config.yaml
translate: 0.06
hidden_act: "swiglu"
mlp_ratio: 2.67
num_experts: 32
moe_every: 2
width: 320
optimizer: "muon"
adamw_lr_other_params: 0.00071
max_grad_norm: 1.0
max_steps: 4400
Rows from expert 14 of block 3, named by matrix and row number. Rows with one number belong to one neuron. Each number is 128 + 24 x the weight over its row's rms, rounded and kept within 0 to 255. All counts start at 0. After the name is the row's rms in percent of the matrix's.
# gate: expert gate (model.blocks.3.mlp.gate, 32x160x320), inputs 128-191
# up: expert up (model.blocks.3.mlp.up, 32x160x320), inputs 128-191
# down: expert down (model.blocks.3.mlp.down, 32x320x160, transposed), outputs 128-191
gate.53 101 [116 155 163 163 114 157 122 127  97 152 120 122  78 159 135 128 124 149 118 103 119 139 129 153 103 102 103 110 142 140 132 116  90 117 115 121 105 148 117 100 139 118 157  91 144 134  93 152 129 101  80 139 120 110 116 115 114 174 116  89 175 135 138 115]
gate.54 096 [137  99 156 120 157 144 128 121 181 121 142 133 125 118 131 147 134 155 142 106 144 179 125 105 125 128 130 149  98  76  99 141 129 141 137 158 132 114  91 127 132  95 118 124 114 154 119 129 117 131 140 144 111  93 106 133 123 165 122 116  92 148  98  76]
gate.55 098 [137 110 136 112 143 139 155 123 139 131 125 136 109 144 109 113 141  57 120 150  92 126 144  93 136 161 141 109 151 159 148 165  64 101  97 146 130  84 140 109 121 141 145 143  92 109 124 133  88 130 155 137 149 124 143 123  98 145 176 109 154 124 148 174]
gate.56 099 [109 133 116 125 121  58 104 167 119 140 142  97  75 144 139 134 140 118 149 113 114 116 139 132 111 158  83 128 146  92  78 170 132 119 152 132  93 175 107 175 112 139 151 122 144 108 146 126 123 105 138 147 137 106 169 144 133  86  94 152 145 179 146 150]
gate.57 090 [125 131 164 143 130 132 161 136 124 149 112 156 151 114 158 108 179 136 120  94 109 127 151 105 122 134 134 115 115 153 132 118 127 134 175 104 116 165 120 112 122 157 134 129 109  80 121 182 130 140 142 157 107 187  90 144 167 126 121 142 154 126 127 139]
gate.58 100 [112 150 153 142 115 163 159 154 143 130 137  77 133 128 158 182 108 122 135 102 141 153 148 137 101 120 149 151 155 152 116  92 120 117 101 145 147 140 129 138 101 105  75 160 150 130 181 122 135 147 108 136 107 138 170 128 130 116  99 129 136 155 124 110]
gate.59 106 [114 115 163 124 147  94 113  97 143 106 140 148 177 128 142 129 103 143 130 106 134 130 162 164 113 139 120 117 138 124 102 114 137 112 121 129 120 105 117  79 132  81 151 154 135 144 104 135 150 135 156  84 126 112 125 105  90 108 114 151 106 159  68 136]
gate.60 103 [ 99 126  89 122 140 130 132 135 160 104 122 109 152 113 181 120 140 148 105 135 104 128 110 127 121 125  99 127 103 129 101 112 109 138 139 154 132  88 157 130 151 122 100 129 139 163 158 157  91 154  79 129 107 119 141 117  88 123 183  90  93  99 154  99]
gate.61 097 [129 149 139  98 145 167 135 126 148 115 104 114 152 140 115 135 178 179  96 111 137 106  87 120 140  85  84 171 142 103 117 124 168 112 176  96 161 136 125 139 154 125  94 113 105 143 151  78 124 157 127 147 148  93  96 132 139 139 112 146 161 104 118  97]
gate.62 092 [140 123 130  95 155 126 137 146 148 128  97 110 127 104 186 146 112 116 178 133  89 122 118 117 131 116 120 120 136 134 102 160 135 114 134 141 119 156 128  92  71 141 140 120 152 136 119 105 128 113 120 111 113 115 107 120 138 146 177 110  90 124 159  95]
gate.63 103 [106 127 103 109 174  98 105 141 163 156 145 124 101 129 129 121  94 130 102 110 102 141 132 136 156 120 138 120 150 151 120 145 168 128  92 111 115 113  91  95 172 157 155 146 115 129 104 160 123 119 173 132 165 161 147 106 156 108  99  95 126 105 146 138]
gate.64 109 [140 108 137 140 174 124 114 159 134 167 145 127 159 104 150 142 114 142  75 125 124 144 110 194 136 105  94 143 122 136  88 151 142 111 137 104 145 133 103  77 150 116 146 127 160 111  78 130 102 110 173 128 110 113 132  99 131 138 124 206 132 124 144 106]
gate.65 097 [ 90 134 180 103 145 152 136 147 150 151 136 168  42  98 105 136 136 103 147 121 102 119 128 144 100 153 150 120 131 124 151  91 118 111 143 148 174 130  69 122 118 144 146 130 110 112 158 111  96 150 114  93 167 161 133 125 115  81 119 118 125 111 142 110]
gate.66 094 [192 139 112 115 112 171 135 144  87 161  85 106 119  59 109 137 137 144 120 144 110 161  89 135  96 122 147 106  96  81  82 143 103 145 142 177 105 102 130 130 109 149 112 102 177 109 133  86 120 104 139 124 117 125 115 126 148 122 165 121 132 147 167 123]
gate.67 094 [112  98  98 133 154 130 158 135 118 104  82 118 125 161  92 126  55 115 136  78 129 122 142 138 141 137 166 162 109 131 115 152 114 132 137  85 147 105 151 147 111 133 162  94 133 127 131 146 166 125 152 109 157 105 106 143 129  99 166 159 122 101 145 138]
gate.68 102 [118 152 122 137 115 119 122 135 165  94 128 105 126 141 134 115 137  69 152  88 132 129 116 150 130 112 124 109 162 132 145 102  94 150 124  95  94 147 121 133 193 108 141 161 107 156 136 110  73 145 105 137 111 125 106 148 155 131 134 151 148 113 175 138]
gate.69 084 [138 134 116 116 110 144 122 105 122  95 128 113 147 136 113 176 131 148 123  88  87 152 102 108 138 107 107 135 101 114 131  90 140 158 128 122 121 138 127 174 127 182 166  88 150 104 134 110 138 120 136 140 148 122 111 129 128 160 110 114 177 114 148 127]
gate.70 102 [139 121  99 144 102 119 158 128 141 156 117 114 115 142  99 160  95 125  72 122  97 159 115 126 117 152 138  81 103 110 152 135 138 138 125 139 112 150 114 130 151 152 125 118  94 128 160  71 128 176 107 128 116 178 164 136 121 135 166 100 127 114  91 119]
gate.71 102 [117  76  81 149  81 119 154 165 107 134 110 123 121 149 127 161 142 144 114 133 149 164 147 111 191 108 158 136 128 159 186 143 150  95 150 130  60 121 117 117 149 117 122 145 123 134 167 147 118 162 109 150 126 142  96  99  97 101 156 111 155  89 150 144]
gate.72 101 [120  93 162 143 136  96  81 170 111 150 108 154  90 114 119 127  86  68 106 105  81 142 138 165 130 152 117 133 130 123 149 114  98 141 141 155  99 133 146 120  95 107 124  95 128 146 120 156 109 117 112 133 114 141  96  96 115 134 133 147 120 130 145 110]
gate.73 099 [170 143 128  85 127 158 100 146 121 112 152 169 118  87  98 129 156 135 115 130 118 177 138 105 129  47  93 146 123  64 120 109 147 112 115  66 100 141 151 141 163 129 149 108 140 155 108 102 174 108 161  89 157  95 153 132  81 151 144 124 109 140 110 120]
gate.74 097 [139 114  67 113 153 160 141 127 142 141 142 124 140  78 100 133 190  87  92 105 127 127 122 190 114 158 143 133 143 130  82 122 175 141 130 121 127 160 149 129 110 116 131 120 116 139 157 124 186 120 116 112  67  80 100  91 123 110 106 131 141  97 132 115]
gate.75 102 [129 116 137 130  84 148 204 121 143 116 132  85 117 118 130 132 125 130 108 141 148 142 149 120 121 106 125 127 122 126  97 124 148 139  93 114 120 129 120 181 108 138 138 106 121 141  96 131 111  94 125 118  82 166 122 137 149 121 120 146 122 103 112 117]
gate.76 107 [ 91 138 162 135  64 140 169 130 110 117 127 157 153 120  98 121 143 150 110 104 111 149 161 130  67 134 125 146 136 118 104  94  85 146 156 118  79 115 122  88 146  88 139 141 105  97 148 117 164 139 158 126  92 135 159 130 140  91 121 110 106 102 133 122]
gate.77 098 [120 110 127 116  57 116 125 158 120 120 113 168 139 152 128 145 121 123 131 147 155 152 142 117 150 122 110  76 127 144 121 127 121  86 112 153 115 141  88 125 134  93 140 139  80 118 117 119 118 119 123 109 135  79 132  85 192  75 131 154 119 100 117 104]
gate.78 097 [163 106 104 135 143 115 101 119 134 153 135 139 107 136 107 157 131 153 121  97 114 116 124 175 132 155  81 112 148 102 121  96 150 107  83 144 172 114 121  81 126 121 141 126 194 137  98 118 156 121 113  94 147 176 124 156 115 182 122 144 135 154 156 123]
gate.79 100 [173 117 143 147  80  75 122  92 169 133 117 156 113 142 150 107 111 144 108 143 151 126 105 111 109 105  88 164 129 102 105 151  87 138 142 153 119 162 142 120 132 101 148 153 149 157  70 121 103 129 115 152 120 131 183 115 126 159 133 165 153 144 136 178]
gate.80 101 [139 130 125 135 133 133 147  91  93 129 144 115  86 153 134 125 118 100 155 134 139 105 173 124 108 159 126 107  88 125 176 123 122 119 153 168 132  82 139 115 132 104 190 138 142 143 161  98 123 116 110 151 121 111 130 156 156 104 130  59 135 111 106 130]
gate.81 100 [103  97 105 123 116 146 133  94 132 131 162  68  97 103 138 149 117 119  97 111 123 157 158 123 121 100 119  85 142 113  88 132 141  99 115 126 141 174 142  84 120 144  88 126 127 133 176 117 129 110 158 141 143 114 136 115  88 126  85 105 157 142 140 128]
gate.82 103 [124 108 153 141 121 160 187 136 138 139 119 145 127 147 133 142 131  97 131  98 109 127 151 125 142 119 186  87 127 152 163 130 100 148 132 120 148 148 128 162  98 105 159 146 130 167 141 145 140 132 140  97  89 169 100 113 152 177 131 128  78 148 144 117]
gate.83 096 [118 137 130 111  47 145  82 131 144 102 134 157 104 162 111 108 159  79 148 102 157 156 121 117 140 140 122 154 125 158 138 191 143 162 103 100 136 150 127 136 138 110 113 108 146 112 140 114 153  87 116 141  94 114 148 112  99 144 137 120 111 142  85  96]
gate.84 103 [124 162 124 150 155 133 128 151 154 139 143 147 102  89 145 146 156 122 144 109 124 162  90 118 128 164 156 157 111 127 133 168 117 138 142 114 121 119  53 184 119 130 163  92 121 139 124  96 101 175 105 143 101 115 138 113 112 135 124 124 104 167 123 127]
gate.85 101 [117 122 152 140 112 132 140 124 117 128  91 199  72 130 126 125 158 113 142 163  91 155 169 149 136 128 135 150 110 155  98  91 112  79 103 126 116 104 105 106 131 122 144 139  92 138 128 107 139 129 117 148 121 129 102 142 121 114 129 117 143 123 107 156]
gate.86 102 [116  98  61 131 136 114 166 121 136 103 112 126 157 123 131 127 118 127 130 129 156 119  80 127 123 108 165 145 106 121 183 175 145 112 145 155 100 112 137 170 124  74 123 129 111  94 153 105 107 109 134 141 173 123 167 109 135 101 138 126 141 120 165 117]
gate.87 096 [124 144 166 114 163 117 134 129 101 185 127 164 159 119 146 116 110 136 139 133 178 135  99 147 131 124 161 122 137 110 120 113 127 111 105 107 109 102 161 107 137 109 105 126 114 115  99 123 134 108 126 133 145 105 142 123 127 155 107 115 120 145 125 152]
up.53 101 [129 112 108 110 142  88 108 138 134 129 150 141 184  96 127 110  85 120 120 165 133 120 124  77 120 162 120 134 111 116 106  99 182 125 149 113 170 107 108 173 137 122 115 119 136 124 130 131 142 162 145 115 132 180 116 127 116 125 119 150  87 128 149 126]
up.54 096 [139 151 148 117 123 163 119 146  94 115 111 105 126 109 101 171 117 151 138 138  98 129 103 101 126 118  88 118 141 180 154 148 133 111 129 140 137 166  84 126 100 136 122 131 117  80 126 125 150 121  88 141 129 101 124 128 131 134 166 116 169 128 141 179]
up.55 099 [136 156 125 139 117 104 110 141 119 141 126  83 131 103 125 132 147 200 129 116 153 142 128 142 110  87 122 128 105  90 112  83 178 145 155 126 107 140 122 133 119 111 123  99 144 144 118 134 159 154 107 111 107 109 106 133 161 119  92 131 103 146 101  82]
up.56 099 [127 127 120 123 117 166 113 169 171 126 112 108 145 175 101 116 144 153 149 160 156 116 108 101  99 148 109 147 100 143 149  83 141 107 146 118 119 155  99 148  97 128 137 118 140 124 104 143 159 144 127  88 107 162 125 170 107 142 127  99 135 102  94 103]
up.57 099 [106 163 142  94 133 129 150 111  96 122 112 162 133 162  91 162  99 106 148 115 220  58 156 156 125 133 104 132 113 114 129 104 112 116 124 130 108  98 127 122 153 145 125 153 160 166 132 116 113 120  97 125 164 155 165 108 179 129 121 123 113 122  87 116]
up.58 095 [129 139 120 126 160 152 155 192 125 170 114 121 125 109 162 169 124 145 176 106 164 147 152 141  89  98 171 156 134 175  87 134 155 150 136 116 113 103 125 125 144 143  88 108 181 147 138 120 153 117 108  80 151 137 153 140 114  90 139 129  73 106 118 108]
up.59 106 [159 136 108 123 115 139 129 184  90 137 151 103 113 103 108 127 140 125 132 125 113 120 121 117 154 129 113  99 128  76 103 137 150 112 123 130 100 119 147 162 125 105  97 110 136 134 172 114 111 135 104 131 103 124 167 126 167 131 146  99 132 102 155 118]
up.60 101 [109 140 130 110  99 109 142 115 163 128 163 114 129 169 137 139 116 177 145 143 110 141 146 134  95 148 104 141 113  98 136 111 117 140 137 134 148  90 182 132 113 111 174  97 154 187 121 184  64 154 121 131 106 106 171 135 116 113 130 130  94 129 172 130]
up.61 098 [119 148 103 158 141 121 123 131 148 101 118 135 143 147 138 115 135 131 177 115 123 160 130 155 144 177 173  89 145 144 108 151  97 124 111 166 123  65 120 147  96 137 136 132 136 160 123 133 153  86 111 114 137 174 133 140 117 151  93  73 145  97 108 137]
up.62 091 [ 77 141 142 158 108 155 136 125 156 152 169 136 110 123 106 125 133 140 138 142 166 168 112 141 126 109 110 149 109 108 130  95 108 154 100 120 114 137 122 138 119 140 109 114 109 147 125 137  68 114 126 104 134 128 115 138 130 116  98 162  92 104 101 156]
up.63 103 [141 144 149 121 156  70 103 120 175 103 148  90 139 111 133 133 107 142 132 137 179 149 165 132 109 142 126 182 123 137 116 122 165 120 127 132 125 122 107 124 165 135 121 144 111  98 137 133 107 132 158 153 144 109 120 136 150 123  74 119 132 102 169 124]
up.64 106 [139 170 116 107  80 128 160 110 144  75 107 151 141 151 129 145 104  96 177 103 157 103 142 109 152 128 116 142 143 146 150 106 110 181  78 121 107 113 132 139 129 144 117 119  98 122 135 119 164 141  97 147 110 148 129 157  86 118 145 108  88 112 114 131]
up.65 105 [144 115 143 142 133 129  94 114 101 127  86 157 157 134 134 135 149 126 122 193 126 149  99 131 149  71 189 126 151 135 110 138 166 139  93 118 101 120 117 139  95 140 109 113 145 151 123  84 108  93  98  99 120 143 131 165  99 147 147 141 125 125 118 105]
up.66 096 [127 120 156 155 130 120 121 170 119 115 151  82 110 134  82 137 115 102 145  96 107 173 132 126 168  93  75 106 124  96 112 151 117 164  89 126 113 141 115 152 117 158 130 127 149 109 109 192 157 120 125  96 110 101 147 137 170 125 194 143  83 148 134  86]
up.67 087 [123 142 144  94 169 114  84 143 123 150 165  83 135 120 122 153 139 166 166 144 145 106 124 179 101 131 147 127 154 119 128  70 145 125 112 149 129 115 107 101 115  71  85 107 144 138 116 131  66 154 139 149 160 128 148 127 183 107  94  88 152 154  99 114]
up.68 102 [148 137 123 141 123 151 118 119  86 171 124 175 136 117 114 172  96 157  96 126 158 169 140 164 111 163 125 117 113 140 120 154 149 101 127 162 169  88 124  97 103 156 138  85 116 125  98 124 133 155 168 121 114 135 140 119 140 107 110 114 100 141 127 137]
up.69 089 [109 139 142  88 115 142 149 137 106 106 142  82 126 163 113 165 123 157 158 120 109 155  79  68 106 121 158 113  86 130 132 128 106 123 155 115 109 111 107 140 129 180 128  98 120  67  90 144 125 110 104 110 144 118 129 100 141 113 151 112 102 104 131 147]
up.70 108 [101 163 149  98 174 144 109 138 106 113 124 157 144 136 148 138 161 156 161 117 152  96 163 130 114 100 124 149 123 173 112 106 108 134 138 124 158 146 142 120 104  89 125 156 155 119  82 162 134  97 126 111 147  61  89 117 137 103 123 151 144 126 155 136]
up.71 100 [114  91 126 143 119 141 161 188 111 148  74 114 115 122 136 131 139 121 116  94 139 117  99 113 155  97 187 137 142 136 158 123 174  90 126 102 114 148 140  97 171 141 132 133 141 168 150 120 131 140  83 132 119 120  92 145 116 112 135 101 193 101  98 162]
up.72 106 [141 148 122 129 123 164 179 121 128 115 110 120 156 169 115 141 179 154 118  93 187 112 140 125 105 141 157 104 136 158  96 176 175 149 110 107 170 103  95 119 166 146 132 146 140 130 108 103 119 175 128  92 127 121 132 157 114  98  88  92 124 144 104 105]
up.73 104 [106 128 124 108 118 103 132 127 116 114 122 120 114 126 158 128 109 108 125 127 124 108 150 141 108 160 145 156 118 161 110 154 119 138 156 145 153 129 130 129 154 156 130 132 111 114 148 109 123 119  94 154 167 177 111 156 159 147 118 104 146 113  85 129]
up.74 106 [109 112 151 137  93 120 149 147 155 124 163  85  87 121 141 180 146 131 121 132 147 115 122 125 142 132  64 157 126 118  99 145 173 125  82  97 125 148 136  87 111  82 137 144 144 144  97 119 105 125 145 159 114 122 123 126 117 123 105  78  86 115 200 110]
up.75 093 [ 98 169 118 117 139 104  90 145 115 134 119 165 116 135 130 115 129  82 141  99 130 119 109 119 126 154 127 156 132 128 126 155 141 128  98 116  96 133 150  82 161 116 127 145 124 141 140 147 146 163 115 163 165 120 120 128  83 139 111 135 117 121 124 127]
up.76 110 [147 130  92 181 171  98 113 115 129 132 111 125 121 123 158 146 138 108 132 150 141 100 121  96 133 118 132 113 104 175 157 153  90 103 151 115 148 111  97 131 120 109 124 145 116 113 108 158 160 125  93 132  90 120 165 127 132 153 152 152 145 151 160 106]
up.77 096 [111 110 120 133 171 170 133 112 157 156 183  91  93 109 137 128 103 158 133 135 117 106 155 126 108 153 117 148 128  79 127 118 141 135 124 138 134 119 140 172 130 142  79 124 146 192 153 127  98 163 141 128 167 137 141 154  46 159 121 101 146 146 148 150]
up.78 094 [117 134 109 104 120 171 150 139 109  73 155 110 162 128 144 142 100 145  92 114 134 147 164 151 153 133 156 114 121 125 144 122 104 109 157 124 134 121 101 182 115 129 126 125 134 125  92 118 155 122 140 161 100 100 125 122 149 120  80 109  95 126  88 153]
up.79 096 [152 119 144 149  92  89 104 113 150 134 135 154 115 127 136  95  97 154 121 147 160 132 102 121  98  94  95 167 123 105 122 139 100 119 130 154 104 154 156 131 115  99 162 146 133 147  91 113 105 134 114 162 120 142 193 135 138 146 144 160 141 147 123 175]
up.80 107 [126 126 113 112 105 128 102 128 116 111 107 137 142 102 101  97 128 121  96  94 159 132 103 151 156 108 148 139 134 129  60 128  88 130 152 115 109  92 129 166  89 128 101 107 119 113 135 140 131 147 108 119 125 126 110 141 114 157 115 159  96 117 154 109]
up.81 094 [113  82 125 105 164 111 141 111 150  84 166  96  76 136 151 175 133 128  87 107 122 132 134 125 140 140 103  79 141 150 143 108 136  92 108 110 159 166 144 129 121 128 104 153 121 108 113 133 145 113 144 150  94 125 148 160 117 115 149 149 149 123 166  87]
up.82 104 [175 110  75 128 135 106  92 109 140 139 132 106 136 123 127 124 161 110 145 191 125 131 151 150 135 117 147 129 130 128  84 130 103 144 128 123 173 123 150  83 180  95 127 160 100 130 142 164 107 124 126 143 161 118 128 158 131 109 131 125 164 135 115 138]
up.83 096 [130 128 131 135 194 158 167 119 128 158 119 105 133  96 121 132 104 181 114 164  96 108 152 153 127 132 148 108 114 141 125  89  88  97 157 154 133  89 131 123 114 129 135 130 129 155 116 138 130 161 143  92 162 144 124 127 160 103  99 120 159 103 173 147]
up.84 098 [136 148 128 135 165 156 154 150 136 141  60 139 142 124 143 124  85 141 123 119 130 118 171 139 184  99 105 124 141 105 173 120 174  93 104 157 110 144 145  82  83 117 126 163 129 140 137 145 143 130 133 115 120 147 148 174 104 115 158  95 154  97 137 123]
up.85 109 [167 118 156 112 100 176 154 129 162 123 182  95 153 110 124 150 101 115 155 130 139 168 133 158 117 115 175 127 146 119 159 121 150 109 161 120 150 155 156 153 135 121 168 145 144 121 125 111 119 128 155 113 142 132 120 148 146 144 104 114 109  94 130  99]
up.86 100 [140 155 189 107 111 152 110 125 130 145 164 119 114 136 131 104 144 117 123 135  90 146 163 127 127 151  98 102 160 134  72  75  88 142 118 111 151 147 110  79 134 166 142 135 116 132 107 129 128 180 131 109 102 149  93 139 109 152 112 120 106 138  85 138]
up.87 099 [142 181 171 142 170 118  92 111 137 172  96 113 161 118 121  87 134 115 127 134 105 118 120 117 107 110 123 149 155 113 128 156 140 116 127 120 129 107 113  98 111 130  95 115 129 113  95  95 143 101 147 129 153 138 141 112 128 161  92 148 150  94 150 111]
down.53 104 [114 114 143  99 111  75 158 100 109 140 114 123 132 132 119  83 132 142 127 128 143  91  94 128 129 111 159 110 152 134 107 130 139  87 117 132 123 112 148 118 161 140 119 106 114 144 128 141 147 137 132 122 109 152  97 112 163  76 160 128  76 119 131 114]
down.54 103 [ 96  97 118 124 160 101 110 179 153 131 122 103 121 119  78 141  82 136 140 103 136 102 159 170 106 142 147 133  93 119 113 131 160 166 169  99  94 119 125  97 140 146 147 113 124  90 140 124 160  80 157 111 162  98 112 152 124 105  76 157  99 144 121 111]
down.55 103 [163 146 106  98 108 156 118 127  96 125 114 134 127  87 137  93 128 111 159 163 106 139 153  73 101 169 102 128 133 142 147 112  95 121  72  87 164 141 139 142 123 150  98 141 123 124 139 149 147 139 120 113 109 154 166 100 133 134 138 139 122 131 111 110]
down.56 099 [177 152 149 112 148  80 154 113 145 158 151 129  83 149 106 140 109 115 129 137 146 133 131 124 152 125 125 142  87 105  97 118 130 126 123 157 150 114 141  87 137 106 106 171 116 133 174 113 102 119 134 147  93 105 113 186 105 152 140 127 116 182 105 116]
down.57 092 [153 175  68 102  98  96 119 133 152 120 124 171 126 123 111 113 147 129 176 115 177 110 137 160 141 139 158 113 110 130 169 121 108 115 135 125 143 100 165 104 125 109 120 153 154 124 131 120 129 170 108 148 162 144 117 109 151 113 101 125 125 161 150 110]
down.58 098 [138  75 139 149 120 131 145 130 103 103 131 131 119 117 112 188 108 168  62 112  92 147 129 176 163 129  97 146 137 111 135 142 170 185 150 117 150 157 160 127 115 103 115 129 160 138 152 116 151 114 153 105 124 159 155 131 114 112 140 119 115 124 114 145]
down.59 109 [138 131 124 165 174  96 146 126 111  92 125 110 117 116 131 126 111  94 127  80 114 122 160 137 123 159 145 154  85 121 135 175 139 142 170 142 131 181 103 134 112 105  91 108 167 148 164 148 125 114 153 153 123 121 137  98 110 119 153 113 163 101 131 144]
down.60 100 [121 131 126 113 152 171 111  96 131  81 154 139 157 130 127 162 121 150 161 157 100 108 145 156 128 154  94 153  91 134 118 146 144 156 100 101 120 115 188 107 157  92 162 144  96 114 130 156 116 103 127 139 144 122 146 125 119 110  90 152 138 106 104 146]
down.61 093 [121 125 150 154 114 106 177 122 114 111 135 157 157 125 118  79  70 148 145  82 126 107 116 118 125 137 121 149  98 103 141 104  99 105 107 145 103 138 120 148  85 130 146 107 128 111 162 150 131  99 140 135  80 135 181 120 105 117 128 156 137 128 122 113]
down.62 091 [129 133 123 130 112 111 117  81 125 128 121 114  99 149 119  99 140 161 136 116 141 139 135 147  93 146 142 137 139 129 145 143 120 122 152 138 146 135 112 156 154 192 136 126 151 130 134 107 141 119 123 158 184 136  90 124 104  95 107 161 151 143 113 125]
down.63 103 [140  90 150  90 122 189 113 133  91 146 151 117 163  77 145 108 133 109 158 137 101 132 166 100 110 152 140  75  97 108 122 154 102 112  84 132 119 149 167 124 123 112 151 132 141 116 109 113  95 132  93 144  86 106 128 139 139 146 149 151 133 144 116 110]
down.64 103 [149 137 119 165 119 129 149 102 143  77 165 106 119 143 129  70 122 156 173 159 117 142 119 112 114 138 144 118 155  81 133 131 127 156 106 138  89  78 134 153 176 140 156  93 123 116 145 154 134 151 137 103  94 139 189 110 114 101 173 160 112 112 103 117]
down.65 097 [120 121 115 150 156 138 142 130 101 156  84 126  89 131 154 108 122 125 130 166 121 103 122 154 142 147 110 154  95 141 149  92 133 121 109 128 179 124 157 115 148 114 161  92 112 112 147 170 149 154 113 115 127 161 133 144 133 139 136 119 151 139 127 163]
down.66 095 [127 146 101 121 114 149 153 110 106 160 156  97 148  82 110 109 132 141 137 136 158 118 122 122 106 175 147  79 151 119  84 151  90 139  95 144 134 119 132 134 108 159 108 156 174 170 131  97 117 141 113 140 157 127 153  95 111 134 103 154 130 131 137 139]
down.67 091 [120 107  99 132  98 140  99 155 115 135 135 147 126 140 172 157 116 138 127 156 100  96 139 104 181 155  86 138  95 160 120  69 152 142 132 107 109 124 135 131 104 125 116  89 142  93 198 114 144 113 104 145 143 133 134 143 140 138 126 123 112 183 134 153]
down.68 096 [142 108 201 135 139 140 173 152 119 139 128 119 123 187 147 116 150 142 213 138 147  90 112 135  91 105 156 100 111 134 149 141 100 123  88  94  53 138 118 165 129 113  95 144  83 132 122 134 145 100 127 145 132 118 120 141 150 126 120 140 157 106 133 140]
down.69 091 [142 144 144 117 123 138 147 111 118 117 115 137  98 157 128  94 117 144  85 149 110 128  84 147  95 136 149 114 131 138 137 132 187  93 141 142 124 162 137 111 117  93 119 133 131 105 135 124 137  82 120 174 155 148  86 131 103 114 110 136 139 167 128 125]
down.70 104 [122  97 107 200 140 174 120  50 128 137 109 103 123 103 140 101 120 122 157 165 125 197 126  85 127 116  88 114 158 134 124 164 121 116 139 131 146 175 137 122 129 181 144 105 118 110 138 133 138  91  71 160 141 127 114 123 105 152 102 114  95 139  87 116]
down.71 103 [107 104 121  81 134 149 108 128 132  75 120  90 128 102 137 109  90 125 123 180 162 145  65 107 121 147 121 108 127 132 145 142 153 111 104 134 153 136 143 111 130 155 112 139 128 115 106 126 200 107  84 119 143  90 100 121 144 140 138 131 136 201 144 113]
down.72 107 [128  91 134 116 141 138  97 156 131 132 135 148 125 135 106 108  74 132 116  78 150 172 158 101 125 165 103 110 160 170 113 122 110  97 134 129 105 116 185 121 129 135 119  80 134 131 150 173 156 180 134 126 118 153 116 120 146  83 115 135  90 141 119 171]
down.73 101 [126 142 151 139 102  99 124 183 117 131 106 102 136 151 125 120 145 119 141 115 123 130 115 165 106 145 126 166 118 176 166 162 174 137 118 122 127  96 138 145  75 126 145 157 117  92 143 111 124 112 138 131 136 115 128 150  90  81 146 120 151 130 173 141]
down.74 102 [124 112  82 125 147 152 127 163 112  99 134 137 113 123 155 128 152 108 133 100 130 119 118 114 147 123 149  87  73 101 120 119 138 126 128 125 130 119 110 154 104 123 151 157 185  85 130 132 139 119 123 163 132 107 139 165 146 113 137 116 119 147 122 124]
down.75 097 [121 127  99 115 145 130 138  89 121 125 138 106 109 108 135  98 140 106 162 180 131 120 142 129 118 120 145 155 133 134 137  97 122 102 144 104 151 133  91 167 151 150 165 151 116  76  94 135 136 125 137 108 118 139 127 133 157 125 120 108 142 139 132 162]
down.76 104 [139 145 131 104 139 139 146 196 104  71 127 136 153  79 112  81 136 125 141 104 145 142 121 131 103 143 119 125 139 123 112 130 115 125 149 138 156  85 101 135 120 142 150 155 123  98 152 141 126 143 114 118 117 115 171  81 108 163 143  98 105 167 121 111]
down.77 100 [113 108 163 146  88 119 126 122  95 112 153 124 115 159 134 132 133 140 105 124 134 117 157 116 100 102 106 176  87 155 131 134 176 104 136 131 101 131 129  87 131 116  90 143 116 116 115 129 118 133 170 115  92 157 144 111 124  74 165 113 131 127 147 177]
down.78 090 [113 166 139 144 165 133  82 123 131 150 150 121  91 143 126 146 115 172 153 123 134 162 136 127 108 195 138 111  91 164 136 115 124 114  87 141 156 148 105 146 131 133 161 113 108 119 118 157 126 108 168 155 128 110 175 149 129  87 150  85 108 132 145 126]
down.79 100 [100  92 119 132 135 116 160 103 115  68 175 162  92 124 120 152 111 124 161 144 129 134 163 144 126 106 122 125 134 121 122 151 117 129 142 144  72 161 129 136 127  98 172 142 140 126 124 134  87 111 102 148  96 168 132 139 136  96  95 140 143 120 109 106]
down.80 099 [109 138 130 106 106 117 133 109 159 127 165 176 113 119 103 124 142 121 188 124 106 112 103 133 151 107 130 147 106 166 128  98 126 140 125 158 137 143 138 137 116 141 105 150 141 136 131 131 145 127 117 153 137 104 120  98 113 177  91 164 127 142 157 137]
down.81 101 [ 92 163 135  99 107 118 110  97 130 181 131 115 149 132 114 126 165 132 128 146 172 137  92 137 103 146 118  95 167 108 136 129 122 139 130 125  84 143 148  98 144 155 118  75 151 132 180 121 109 109  73 134 101 127 106  76 123 116 136 176 163 165 129  95]
down.82 101 [ 96 140 193  85 102 118 125 143  79 126 115 138 127 122 131 104 181  93 178 110  89 107 101  92 113 129 106 163 134 128 142 100 127 140 133 122 167 120  93 154 135 115 112 130 127  74 141 114 134 122 107 174 139 134 121  98  88 123 135  80 132 159 149 150]
down.83 100 [114  94 125 158 129 125 164 101 129 134 112 151 160  81 141 134 118 123 193 133 155 159 118 163 118 128 140 111 117 120 143 163  86 116 149 135 123 176  72 148 112  84 127 132 177 108 109 128 144 109  85 120 121 104 124 186 124 140 109 129  77 128  88 131]
down.84 102 [115 164  95 136 133 122 133 115 132  86 140 116 123 155 132 139  81 110 150 137 115 115 148 181 137 124 145 143  96 149 166  93 138 132 184 165 141 163 140 120 163 162 129 131 157 141  78 111 123  95 193 146 104 147 147 125 165 123 110 170 118 117 157  94]
down.85 112 [148 161 123  87 131  87 137 127 102 147 135 106 148 117 105  91 146 131 141 105 120 130 100 155 147 152 201 132 123 138 175 126 137 123 120 116  89 115 178  98 158 110 146 151 104 145 123 108 135  85 128  82 131 124 148  95 149 115 125 118 174 144 146 120]
down.86 100 [175 151 124 133 123 125 160  93 156 159 134  98 119 108 103 129  81  91  88 177  95 162 135 149 136 131 118 169  94 156 140 112 162 106 111 100 152 143 148 179 101 107  97 146 114 143 145 156 150 158 128 145 142 152 134 154 101  96 142 152 142 151 106 121]
down.87 100 [113 106  99 137 124  97 132 145 114 117 113 128 181 151 139 157 124 110 129  95 137 140 133 127 135 157 139 147 145 100 169 113 148  93 154 126  41 105 118 156 127 121 112 143 139 142  90 138 130 125  67 169 170 147 125 120 137 100 148 114 104 109 134 140]